From a checkpoint of a small contrastive audio-text model: encoder activation relu, text encoder activation quick_gelu.
Rows from block 3 of the audio encoder of a small contrastive audio-text model, named by matrix and row number. Rows with one number belong to one neuron. Each number is 128 + 24 x the weight over its row's rms, rounded and kept within 0 to 255. All counts start at 0.
After each neuron's rows are labels from the 100 clips, of 14848, where the neuron reaches its highest value: "responds to" is what is common among them; "peak on" is the class under the peak. Only what is clearly more common there than usual is listed. The data: synthesized solo parts of chorales (CocoChorales).
# fc1: MLP up (encoder.blocks.3.mlp.fc1.weight, 288x96), inputs 0-95
# fc2: MLP down (encoder.blocks.3.mlp.fc2.weight, 96x288, transposed), outputs 0-95

fc1.49 [143 111 122 177 139  69 171 135 171 138 133 134 134 106 141  87 137 115  81  98 146 136 119 129 115 116  90 146 149 123 124  91 125 126 176 157  95 133 193 135 121 119 124 150 154 111 116 115 100  99  87 149 119 125 121 138 122 104 127 122 130 173  87 147 113 155 162 100 134 126 134 111 145 131 152 122 120 137 112 147 143 145 108 128 138 140 160 118 147 101 109 183 127  73 130 100]
fc2.49 [115 133 160  89 182  96 146  93 129 157 107 118 151 119 126 141 113 138 163 109 142 103  87  80 111 177 137 128 138 167  94  81 154 130 108 110 129 137 121  99 151 104 129 143 146 152 149 106 144 160 141 127 106 124 103 103 138 135 142 125 134 118 130 110 148 104 125 102 149 162  99 122 119  86 141  74  93 183 129 119 150 111 133  95 115 148 115 120 123 146 112 155 129 172 150 160]
responds to: note B4; trumpet; oboe; note G#4
peak on: B4; G#4

fc1.13 [142 141 129 164 108 136 132 142  88  97 105 122 136 135 141 105 126 109  76 116 132 159 119 134 154  97 109  92 140 125 126 128 134  87 104 147  89 109 136 146 118 127 109 107 146 104 162 165 157 129 116 125 138 164 110 130 139 104 136 159  87  88  86 161 120 123 140 149 152 112 121  81 142 122 118 121 113 127 122  94 113 144 154 124 138 143 188  93 164 126 120 121 126 159 186  67]
fc2.13 [135 148 110  75 138 102 161 114  82 132 129 143 153  90 127 166 145 173 168 122  91 137 117 106 115 102  93 102 164 150 101 122 136 134 142 153 139 112 134 141 145  85 128 133 133 112 115 118 147 138 149  78 100  98  81 122 166 136 140 159 113 139 125  90 118  98  85 146 149 101 123  98 142 115 125 127  94 154 123 163 155 106 146 161  97 147 157  96 153 139 124 159 119 145 129 135]
responds to: note E4; note G#4; trombone; oboe
peak on: E4; G#4

fc1.2 [147 129 138 160 157  93 168 138 160 103 135  98 135 108 143 113 139 102 103 130 144 136 119 115 118 132  90 139 124  91 154 127 135 133 166 148  93 131 172 115 111 141 138 170 156 121  66 132 132 104  68 139 129 132 131 138 157  62 142 123 133 164  98 154 126 141 170 111 125  99 117 124 108 141 138 114 108 149 136 159 135 146 100 120 130 136 163 120 146 104  84 162 129  94 171 116]
fc2.2 [113 128 130  99 174  99 154 104 116 119 107 134 157  76 144 160 112 113 163 121 125 114  86  81 104 121 128 149 131 153 117  94 138 143 104  95 108 152 135 103 152 124 119 139 151 115 124 131 159 161 144 132 120 120 107  80 129 132 168 135 135 119 123 163 178 111 125 117 144 131 125  96 106  93 155  88 113 196 106 109 167 134 124 117 117 138 127  88 151 115 150 140 143 155 162 166]
responds to: note B4; oboe; trumpet; note C#5
peak on: B4

fc1.87 [173 153 143 120  88 100 161 122 161 135 156 141 107 147 135 112  92 163 128 137 161 143 126 125  98 141 163 118 119  84 131 148  97 119 153  99 113 122 128 143  99 122 100 126 103  94  81 106 138 121 118 123 121 112 128  67 129 124 145 134 119 138 142 135 137 105 116 133 144 129 120 133  95 132 127 172 138 138 170 103 101 122  89 162 135 158 120 148 177 138 146 102 132  92 170  61]
fc2.87 [171 154 142 115 121 106 126 108 149 167  90 106 130 152 146 140  95 130 151 137 138 102 107 105 132 167 126 130 128 158  98 158 134 136 120  93 125 170 142 150 163 127  76 156 131 121 145 132 125 153 121 108 161 100  89  90  81 145 143 110 130 118 139 159 123 135 124  96 155  75 132  90 138 101 113 133  54 169 124 141 118 121 138 128 124 157 139 132  89 163 141 135 128 126  96 119]
responds to: note E5; violin; note E4
peak on: E5; E4

fc1.165 [117 125 126 138 111 103 128 149 203 129 128 133 129 155 159  87 128 164  84 106 161  96  89 113  89 117  56 105 120 115 155 123 114 123 182 142 117 103 133 135 121 107 148 160 146 126 102 163 115 147 117 112 138 161 112 128 126 130 120 167 171 168 139 152 143 145 104 154 101 131 109 115 129 138 125 150 139 127  93 139 116 103  68 150 120 131 121 130 133 109 141 148 124  94 109 122]
fc2.165 [138 167 183 102 160 137 100  73 139 144 119  72 131 129 119 106 129 166 170 139 136 126 122 141 171 174 129  92 128 136 149 165 132 126 136 129 140 131 150 175 116  80 112 106  97 129 146 141 115 106 118 139 103 136  85 122 120 116 138 165 105 111 113  52 101  98 122  93 139 126 143 161 148 150 103 144 120 141 145 130 121 116  93 159 139 140 109 129 108 126 148 125 115 136 132 129]
responds to: note D5; clarinet; note E4
peak on: D5; E4

fc1.178 [134 108 132 108 142 125 115 148 118 125  82 160  50 100 115 140 114 126 142  94 103 119  71 118  99 115  76 186 140 141 146 154 115 146 114 137 151 122 118 138 113 128 156 137 123 137 143 149 125 144 153 148 191 108 148 127 129 111 160 112  79  65 130 127 116 159 127 125 125 115 137 126 124 156 124 158 112 147 130 151 109 138 119 173  97 125 156 127 128 150  81 124 116 146 143 142]
fc2.178 [142 109 126 130 144 157 119 135 105 119 138 155 149  83 119 134 117 122 114 143 132 110  92 120  94 137 133 175 157 167 141 148 153 128 144 122 122 149 134 107 164 143  77 169 120 100 147 125 106 152 139 109 160 122  93  88 164  99 130 107 177 150 122 178 143 100 106 136  98 120  96  97  83 124  99 127  97 147 152 116 116 149 164 106 107 164 118  95 116 158 104 146 116  89 114 122]
responds to: note G5; violin; note F5; note F#5
peak on: G5

fc1.227 [166 153 136 104 123 147 147 150 148 132 102 118  89 117 157 107 129 108 149 149 144 122 133 125  74 121 114 123 136 112 154 149 133  82 107 135 124  96 132 144 109 138 169 146 121 115 124 174  79 135  91 118 150 113 144 143 128 123 147 156 109 114 129 123 153 166 199 128 147 111  95 108 144 149 164 151 125 136 123 123 138 130  78 182 110 109 144 108 112 147  87 164 169 103 146 141]
fc2.227 [110  89  93  94 143 102 174 143 135  96 116 151 160  95 125 130 107 108 118 128  98 128  78 117 107 132 126 139 141 160  92 108 150 121 124 113 127 118 152 127 128 162 122 132 119 156 143 110 173 141 169 133 125 103 146 114 163 157  67 100 131 138 137 186 166 117 118 168  99 109  81 108 141 106 152  89 110 129 128 125 112 137 135 148  91 113 141 132 163 129 122 147 129 126 155 169]
responds to: note B4; violin; note D5; oboe
peak on: B4; D5

fc1.246 [149 148 124 131 147  88 186 143 137 109 132 137 146  95 141 123 150  96 114 126 110 132 119 109 130 144 135 125 111 117 140 134  99 108 138 165 146 133 129 114 134 184 163 177 170 116  58 128 136 112 120 128 166 161 139 103 118  75 133 135 139 155 126 146 138 122 165 114 117 104 132 109 103 135 132 119 122 142 159 164 137 117  91 132 113 110 152  78 122 145  93 180 108  82 145 144]
fc2.246 [ 97 125 134 128 161  85 158 110 106 130  94 102 179  77 133 137 134 116 158 123 124 137  92 106 122 125  94 108 100 139 104  94 124 146 104 108 124 141 124 125 147 113 149 137 155 119  83 136 139 171 146 149  90 120 160 116 141 121 160  96 165 119 108 146 150  88 116 125 144 131 142 106 111  94 152  95 127 171 135 103 162 136 144 131 124 122 154 136 163 111 117 153 155 156 172 185]
responds to: oboe; note G4; note C5; note A4
peak on: G4

fc1.65 [151 123 130 117 123 139 118 196 118  84  94 171 147 111 143 122  98 123 121  86 140 137 127 156 132 101  92 134 174 113 138 154 137 138  96 123 127 105 127 108 128 106 159 107 125  93 138 140 135 116 140  91 153 150 101 146 118 135  71 157 118 118 113 105 109 139 129  65  86 122 108 147 171 131 126 145 144 197 148 119 126 131 161 150 145 111 165 142 154 107 115 115 136 135 141 149]
fc2.65 [110 108 159 168 150 110 124 124 131 111 103  99 144 134 157  64 136  87 126 147  70  95 124 139 164 148 122 121  85 105 125 135 140 148 125  82 130 108 131 128  85 141 125 112 131 130 133 129 172 131 135 175 108 107 166 102 167 129 105 143 148 115 126 158 124 104 111 127  91 149 137 124 150 165 115 135 170 113 114 112 131 130 134 150 148  89 123 165 120  81 164 102 150 138 160 128]
responds to: note C5; violin; note D5; note C#5
peak on: D5; C5

fc1.187 [129 138 165 151 123 125 161 165 153 107 165 139 130 143 149 135 135  89 124 138 112 144 143 142 140 107 127 139 144  97 156 132 108 105 117 146 116  73 132 150 134 135 167 118 127  77  99 150  90 120  56 112 177 121 141 156 144  92 124 148 140  80 101 144 139 122 121 152 151 103 103 102 146 136 138 178 120 136 101 121 149 163 118 111 138 146 128  95 143 116 131 161 134 121 169  86]
fc2.187 [ 70 134  86 122 121  83 167 134 146  57 118 119 124 135 178 140 109 144 124 132  96 142 119 100  95 122 110 143 123 139 156  88 141 132  86 154 109 118  85 108 133 139 155 123 164 101 113 105 141 126  96 100 106 118 137 138 125 152 110 134 140 124 124 147 162 142 140 138 130 146 122 106 152  91 174  95 141 139 169 126 167 132 139 135 123  89  93 142 148 107 135 135 110 149 175 123]
responds to: note B4; violin; note D5; oboe
peak on: B4; D5

fc1.257 [146 140 140 151 137 107 154 125 149 141 139 168  84 103 162  98  97  95 130 110 147 168 140 117  98 111 142 129 144 117 158 139 124  93 125 133 149 122 160 123 129 131 156 143 138 100 151 149 115 112 116 127 174 127 175 132 176 102 164 144 101 116 113 150 158 144 119 142 107  91 141 100 145 158 148 160 108 133 121 117 156 141  60 172  82 109 125 135 135 130  65 142 129 120 141 121]
fc2.257 [ 82 103  76 140 157 124 147 160 132 123 127 152 131 104 140 110 113 118 114 135 110 136 114 118  79 114 130 151 114 169 153 115 134 109 121 137 143 112 126 133 160 154 172 148 170 121 110 156 143 169  97 160 163 118 166 123 157 121  58  69 137 146 126 135 159 128 113 169 127 126  97 147 153 101 168 101 119 120 145  98 124 142 160 117 114 101 134 120 146 169 105 124 119 127 126 124]
responds to: note B4; oboe; note D5; violin
peak on: B4; D5

fc1.46 [159 121 182 164 109  72 140 126 122 136 171 121 141 125 152 103 168 154 101 150 156 157 132 114  74 145 145 132 121 125 117 158 111  98 168 146 131 160  98 122 127 118 130 130 113 129  73  99 149 103 135 108 138 184 129 129 133 101  98  86  82 128 151 146 124  82 143 136 116 134 131 126 110 146 134 122 130 117 128 158 121 137  89 140 165 144 112 153 134 130 143 116 175 109 162 115]
fc2.46 [152 143 154  88 157 108 128  97 151 131  91 112 159 125 164 143 129 137 156  90 141 127  98  78 136 159 115 117 128 146  71  98 144 131 122 119 142 140 122 150 162 111 111 123 162 117 120 115 124 126 102  81 126 126  63 103  93 161 153 108 133 124 154 158 104 113 169 106 141 112 116 107 139  90 132 111  88 160 104 149 103 118 157 173  98 148 137 141 104 132 154 126 136 122 135 146]
responds to: oboe; note B4; note A#4; note G#4
peak on: B4; G#4

fc1.108 [118 130 116 114  74 110 152 125 146 113 147  95 125 166 167 151 172 148 144 136 151 129 119 112 106 126 157 153 113 129 119  96 131 116 137 140 137 159 131 118 110  99 121 135 131 116  96 119 110  95 105  92  86 147 145 136  94 122 130  98 162 166 133 146 138  94 149 145 141 151 129 150 116 124 193 147 143 104 135 143 159 128  50 129 149 116 135 102 163 100 122 165 133  75 110 134]
fc2.108 [128 134 154 120 148 125 112  65  81 172 103  98 124 161 123 124 122 118 148 139 148 113 122 142 126 181 147 138 135 140  92 119 140 131 153 143 119 142 121 136 132 136  68 142 127 127 150 144 115 160 108 147 149 104  72  86 125 146 133 124 115 140 153 137 139 102 111  65 153 124 144 106 107 126 108 122  86 162 135 161 102 105 145 153 113 161 145 134  63 114 132 118 127 149  97 108]
responds to: note D5; note E5; violin
peak on: D5

fc1.196 [132 147 143 124 114 121 146 133 125  83 125 126 109  93 118 140 157 128 140 112 151 119 120 136 136  96 130 115 181 153 164 121 110  98  82 149  99 114 180 121 118 117 126 158 120 107 112 153  76 164 111 151 136 152 145 161 141 135 155 137 129 128 103 111 155 161 130 101 151 145  91 115 184 105 130 164 109 130  94 135 156 138 129 150  82  99 102  96  95 142 111 150 174  90 144 124]
fc2.196 [113  99 135 112 143 141 124 166 101 120 142 126 164  76 134 115 129  82 120 102 122 147 164 142 139  98  85 137 117  95 147 111 150 120 148 123 103 138 114 122 161 119 180 160 118 133 149 161 133  79 164 134 132 113 145 126 133 128  91 168 160 103  86 168 113 120 140 154  86 154  98 131 119 137 116 142 196 100 119 114 104 114  95 117 148 121 147  98 144 108 139 117 118 110 153 146]
responds to: violin; note E5; note D5; note F#5
peak on: E5

fc1.258 [136 108 110 112 144 119 118  95 155 103 113  90 187 137 126 122 132 136 128 138 154 115 120 165  98 133 133  90 147 109 132 131 139 127 147 135 126 108 154 129 120 120 115 184 131 121  91 132  58 134 116 127 149 133 143 169  75 133 121  91 148  89 118 110 123 149 136 133 130 143 136 107 145 117 137 148 144 199  73 111 131  94 144 117 134 118 137 110 114 149 144 118 203 128 132 108]
fc2.258 [113  98 110 181 102 156 128 120 119 121 140 168 100 111 105 101 159  76 102 109 123 172 123 128 123 111 130 153 136 127 103 137 153 126 146 132 151 121 120  94 155 147 141 135  97 142 147 131  96 172 114 146 151 159 114 112 165 100 105  91 130 132 116 194 146  99  88 152  88 167 147 125 118 147 105 133 140  81 138 127  90 125 121 122 122 145 167 123 147 168  92 124 119 120 139 117]
responds to: note E4; trombone
peak on: E4

fc1.118 [ 98 149 152 123 109 130 114 123 177 164 122 128 105 126 116 127 130 169 101 114  97 131 106 106 139 145 127 124 192 120 103 119  70 118 161 135 154 140 131 109 104 103 119 102 128 114 124 130 154 178 128 150 112 127 185 106 182 152 152 138 150  98 117 117 159 123 115 135 122 115 114 134 154 130 114 149 128 132 107  97 136  97  93  80  66 146  91 133 136 143 159 121 116 124 102 152]
fc2.118 [ 89  87 163 147 120 146 108 143 124 109 105  84 120 137 115 121 109 119 167 160 121 154 102 139 139 143 166  98 153  88 122 179 127 141 138  88 134 138 136 120 132 117 121 130  57 114 124 133 133 147 134 143 134 142  98  82 120 108 160 123 112 141 112  88 120 133 115 131 129 116 193  92 120 152 134 126 121 145 115 112 178 122 133 134 162 146 145 115 101 110  65 163 135 116 113 117]
responds to: note D5; note C5; oboe
peak on: silence; D5

fc1.151 [138 147 140 101  88 131 119 129 144 106 167 123 144 117 164 113  85 167 131 101 129 120 120 142 118 111 109 135 146 115 171 164 137  79  90 120 135  94 146 143 115 143 157 143 140  95 145 111 131 132  96 135 128 145  78 198 127 148 142 131  93 106  96 146 159 155 119  75 134  95  90 118 176 110 137 137 107 115 103 130 149 147 122 120 138 180 150 121 124 113 126 125 143 106 164 135]
fc2.151 [159  99  90 120 147 110 171 140 113 134 150 186 137 135 148 103 127 111 149 136  56 136 107 149 135 121  87 141 151 119 172  94 135 114 126 148 129  97 121 151 141 107  97 123 103 116  88 106 148 126 133  90 158 114 136 130 154 122  58 109 179 124 138 123 135 119 112 146  98 127 125 159 144 142  96 152 127 128 105 136  88  79 115 122 118 143 126 118 142 110 160 137 139 134  89 119]
responds to: violin; note F#5; note E5; note G5
peak on: F#5

fc1.184 [104 124 181 151 129  89 149 150  86  77 156  95 143  97 109 103  98 141  95 151 102 109 137 113 100 110 128 109 139 158 140 147 122 121 136 120 114 147 177 178 134 126 142 127 149 109 158 155 132 122 123 145 125 207 141 105 107 133 151 138 112 110 149 148 110 139 134 122 116  84 107  95 141 137 113 154  98 123 134 167 135  98  94 144 127 137  86 128 101 135 104 111 146 152 144 149]
fc2.184 [132 105 111 126 165 113 128 145 124  96 129 177 177  89 126 128 138 124 114  89  98 147  78  99  90  91 100 122 135 145 121  97 124 135 127  89 121 100 135 112 132 120 139 103 191 115  76 134 134 143 121  64 158 103 113 120 141 155 112 116 152 130 169 120 135 109 150 168 142 120 128 124 138 117 136  98 106 138 133 167 139 137 169 145 126 122 150 104 151 151 120 155 140 149 110 166]
responds to: oboe; note G4
peak on: G4

fc1.229 [139 178 130 113 123 157 143 182 124  99 116 185 103  99 148 122 107 102 107  98 152 151 109 182 164 105 120 151 174 130 136 127 114 120 105 120 102 108 155 126 119 179 139 121 137 123 123 131 118 183 111 125 116 147 103 143 177 113 101 127 146 125 122 112 156 127 135  80 127 113 110 122 206 115 138 146 139 159 135 123 146 131 100 112 113 116 142 111 139 141 104 123  99 112 134 104]
fc2.229 [ 81 151 128 183 164 113 133 130 139 131  92  59 150 147 146  52  68 134 127 160  89 131 124 135 133 146 133 132 116 101 111 153 147 132 133 101 124 110 114  98 137 137 128 140 153 148 146 142 131 129 114 158 125  82 128  99 135 119 151 130 118 129 118 126 121 126 100 116  95 127 161  92 104 155 119 108 150 176 167 113 128 136 141 122 143 124 102 180  99  95 133 121 114 123 149 122]
responds to: violin; note B4; note C5; note A4
peak on: C5; A4

fc1.222 [133 123 134 161 105 125 129 152 143 131 136 129 104 138 159 125 128 153 115 147 147 133 113 158 109 110  94  97 142 103 153 173 116  94 109 177  72 124 131 119 150 121 128 149 136 107 108 160 123 124  80 149 126 140 113 153 124  80 155 128 121 135  97 133 143 128 170 155 171 114  88  80 129 112 136 180 139 139  94 152 105 177 111 135 112 126 155 123 131  90 102 155 142 132 155  81]
fc2.222 [113 121 122 128 174 105 138  98  99 162 119 122 182 129 171 133 180 126 129  84 112 115 103 139 105 150 133 105  68 140 118 113 116 145 119 123 109 114 132 131 117 175 110  89 172 126 104 132 152 137 120 143 152  93 130  98 116 158 118 106 157 132 168 163 140 118 143 130 148  79 151 122 135 134 119 112 105 125 115 143 104 150 183 136 106 126 169 110  89 105 164 118 132 130 100 116]
responds to: note E4; note C4; bassoon; viola
peak on: E4; C4

fc1.277 [158 131 128 119 146 149 143 168 134 153 173 150 109 126 116 147 130 117 144 109 131 108 127 138 106 143 141 130 138  97 147 189 101 124 131 146 136 112 114 160 125 152 125 108 136  89 126 143 135 110 149 109 107 109 136  80 150 114 135 156  74  87 125 100 169 127 101 130 134  44 112 125 160 134 143 157 136 119 139 148 140 151 130 151  38 129 109 128 129 110 133 116 128 113 106 136]
fc2.277 [109  94 137 139 104 130 109 120 155 104 116 109 133 189 124 132 147 110  96 106 179  91  87 189 106 168 145 150 117 116 131 151 109 122 162 120 104 148 138 149 141 170 114 136 104 129 143 109 132 130 158 171 156 160 151 151 102 127 127  94 160 126 133 156 123 171 164 134 116 108 126 145  94 112 141 114 111 132 104  75 125 122 156 110 132  87 107 118  86 126 106 119 125 100 140 135]
responds to: violin; note E5; note C5
peak on: silence

fc1.12 [121 111 137 160  88  82 146 154 127  90 129  78  97 103 108 124 104 150 110 175 131 121 136 119 120 127 109  93 121 139 151 170 135 114 136 139  91 137 143 168 161 114 129 143 178 116 145 135 152  89 129 153 109 174 128 126 121 112 160 130 118 108 137 187 124 132 112 153 133 139 103  82 130 134  92 150  87 132 117 178 115 106 115 134 124 116 113 147 122 144  95 128 179 149 151 129]
fc2.12 [100  92 120 144 179 126 128 125 114 140 117 129 165 112 200 123 161 105 115 110  92 177 100 123 102 110 148 122 124 102 115 105 120 123 135 151 114 109 143 145 122 127 118  90 161 120 100 116 108 149  97  95 171  97 107 102 115 155 122 107 154 137 194 136 116 104 138 150 134  88 162 100 118 150 109 127 127 125 128 148 101 146 170 135 118 122 150  99  87 101 155 108 138 138 107 132]
responds to: oboe; note C#4; note A4; note C5
peak on: C#4

fc1.155 [133 201 106 131 122 110 147 139 167 127 100 131 137 109 120 151  89 145 123  67 133 174 117 139 127  97 121 140 160  86 146 131 105 110 152 147 121  83 144 171 131 160 167 152 121 130 136 142  91 157 126 158 106 125 146 110 135 107 121 123 157 124 125 126 176  90 122 151 135 132 105 111 168 159 152 140 117 120  90 132 158 164 129 160 143 108 143 141 123 109 107 132 147 130 170 102]
fc2.155 [138 128 140 131 186  93 161 101 131 162  67 155 153 118 139 104 150 132 121 115 118 123 122 106 114 106 128 141 115 143 122  93 148 121 125 132 129 117 128 170 102 128 167  91 161 158  90  96 132 153  72 142  93 156 133 185 135 127 153 127 133 122 141 154 100  63 140 112 134 155 131 149 128 111 144 111 131 115 134 103 114 128 133 124 126  86 158 150 150 110 158 141 129 180 138 112]
responds to: note E5; note D5; trumpet; instrument: violin
peak on: E5

fc1.85 [140 138 135 115  96 134 133 130 137 122 137 118 125 146 180  91  63 146 114  88 153 120 130 122  97 140 146 113 114 124 145 162 129  95 164  84  97 125 118 129  85 120 127  92 108 121  93  94 147 102 146 128 162 184 118  84 139 154 133 118 133 148 163 146 145 141  97 145 132 143 129 104 110 145 132 137 116 140 158 106 113  89  82 182 146 128 128 134 150 166 160 112 126 102 153 121]
fc2.85 [165 168 160 106 119 127 110 119 162 133 109 126 132 162 123 146  88 125 149 123 171 103 133 107 157 152 133  98 145 130 108 148 125 125 141  86 132 151 132 146 139 108  86 158 134 132 157 130 124 100 139  98 161  94  77 106  74 167 137 123 119 126 137 148  96 154 147  99 131  93  84 102 155 115 112 158  82 149 123 155  88 113 124 159 118 156 107 143 110 143 163 131 137 116  95 124]
responds to: note E5; violin; note D5; note F#5
peak on: E5

fc1.259 [117 109 163 155  89 147 122 101 103 119 214 129 131 135 180  90 114 131 104 138 158 117 138 106 113 137 106 123 119 123 131 130 121 123 144  88 122 157 122 123 101 122 115 117 107 131  93 102 141 104 115 129 140 206 106  91 109 141  93 115  85 132 144 173 122 118 152 127  84 152 138 128 105 150 168 124 120 125 156 145 122 113 103 150 142 147 148 142 110 147 156  96 135 103 138 144]
fc2.259 [154 157 156 110 136 141 111 117 127 151 110 131 133 150 143 153 118 149 156 109 143 115 132  86 143 143 109 111 139 150 103 130 127 120 125 114 125 138 123 132 158 111  82 151 138 132 132 122 105  95 117  74 132 102  82 111  85 152 116 134 139 131 158 129  95 130 169  88 140  95  95 119 158 137  89 175  88 147 132 166  83 113 114 170 105 186 118 127 101 132 187 134 137 136 107 125]
responds to: note E5; violin; note F#5
peak on: E5

fc1.221 [146 119 153 113 135 128 126 207 133 120 111 136 142 128 110 118 126 105 135 163 139 112 138 122 171 136 181 141 121 147 117 115 126 149 105 108 134  97 122 105 114 154 169 117  96  61 127 148 117 145 135 104 160 124 164 190 107 114 104 118 109  69 143  95 134 118 130  88 134 103 114 130 142 162 152 100 148 179 143 128 104 153  93 104 148 114 138 133 132 148 142 117 139 130 127 110]
fc2.221 [119 131 116 155 113 119 145 135 161  89  92 101 126 131 197  94 104  94 106 131 103 112 141 149 129 137 115 160 103 125 121 143 105 123 131 128 119 118 142 111 121 137 160 101 157 121 121  99 148 134  89 128 147 126 175 155 118 138 104 121 172 125 123 162 157 143 133 143  92 134 136  98 128 121 158  84 155  85 123 127 130 148 138 133 125  51  82 142 123 125 142 104 129 133 194 125]
responds to: violin; note D5; note D#5; note F5
peak on: D5

fc1.249 [158 188 125 155 132 118 131 147 164 126 108 133 131 123 155 141 111 129 148 116 117 174 128 125 113 116 134 138 151  80 153 128 107  70 143 150 101 127 140 155 131 155 172 124 141 118 131 149  95 137 123 148 119 121 134 134 177  99 156 117 151 146 131 113 179  97  93 120 125 126 124 146 132 146 151 123  99 143 113 113 162 171 109 189 137  91 135 128 143  79  94 131 114 142 164  87]
fc2.249 [139  93 154 125 175  93 136 127 108 170  65 164 140 113 129 131 149 113 130 136 120 138 136 109 111  93 113 116 109 120 109  82 121 154 109 120 129 118 130 129 104 111 162 101 163 142 110 134 127 160  98 151  75 160 146 200 136 116 128 147 135 136 132 188 113 100 146 121 111 155 159 163 128 100 152 120 127 113 134 110 154 109 131 135 129 109 166 163 157 100 137 122 146 164 125 121]
responds to: note B4; violin; oboe; note D#5
peak on: B4; D#5

fc1.244 [133 111 130 132  96  71 175 168 197 141 122 144 136 131 105 162 118 128  81  94 137 145 147 126 158 135 142 139 135 146 120 125 100 122 174 137 153 120 136 112 113 185 148 130 160 115  77 142 107 118 136 143 109 146 151 159 116 123 126 119 115 115  95 123 142  83 182 131 139 126 109 119 143 115 143 146 126 111 140 184 160 131 110 113 139 141 100 103 114  88 107 151 148 112 114 126]
fc2.244 [ 94 177 156 137 132 130 118  93  68 126 117  88 127 143 126 126 144 131 138 132 111  87 143 133 153 162 149 121 112 156 119 145 146 142 133 142 118 104 116 107 126 165 101 111 127 111 144 137 125 168 124 172  75 134  88 128 124 134 152 112  60 167 157 112 129 101 124  78 157 115 132 122 143 113 130 111 124 168 107 138 135 143 164 164  98 158 135 126  86  89 124 135 135 149 118 104]
responds to: oboe; note C5; note A#4
peak on: C5

fc1.193 [132 120 172 143  83 124 131 126 123 135 178 143 122 100 140 132 122 153 142 111 134 190 110 148 120 127 147 126 185 134 139 140  62 127 119 148 120 154 125 135 130 128 118 124 121 125  82  86  79  96  91 149 158 161 127 126 139 140 146 102 132 138 111 136 157 127 166 124 140 111 131 115 159  98 139 136 147 138  85 138 166 136 112 145 127 136  99 106  87  90 150 123 179 144  92 117]
fc2.193 [128 142 154 110  93 117 131 114 108 117 128 166 138 137 132 138 116 115 139 128 133  86 115 145 136 146 132 114 123 125 126 149 161 139 150 110 121 157  87 135 119 125  57 115 124 130 160 100 168 152 155  99 148  92 109 146 123 123 121 128 145 153 136 151 140 151 171 127 118  89 112  84 118 131  75 166  77 133 124 173 130 105 130 155  86 162 150 108 113  91 172 144 150 142  81 129]
responds to: note E5; violin; note F#4; oboe
peak on: E5; F#4

fc1.214 [118 134 119 127 133  64 140 118 174 133 121 184 134 135 117 143 164  69  89  77 128 142  92 154 137 129 117 113 141 154 135 114 115 139 139 152 114 120 150 142 171 125 153 150 144 131  96 165 128 161 137 112 114 140 138 160 141 101 148 132 173 165  80 125 140 152 141  80 107 128 144 120 105 117 127 125 123 136 125 144 129 144 156  98 111  87 138  91 126 134 144 178 137  94 119 105]
fc2.214 [ 80 139 112 126 147 118 123 168 133 153 139 113 143 126 132 154 116 178 110 134 151 104 117 154 112 133  97 101 116 185 143 126 116 123 111 146 118  63 135  88 124 131 160 117 177 125 110 113 111 132 120 148  91 105 124 148 106 153 130 107 118 148 165 102  95 124 150 126 184 118 116 136 138  77 147 110 102 146 137 120 126 154 169  89 125 145 127 114 123 142  77 181 119 131 134 110]
responds to: note G#3; tuba; saxophone
peak on: G#3; F4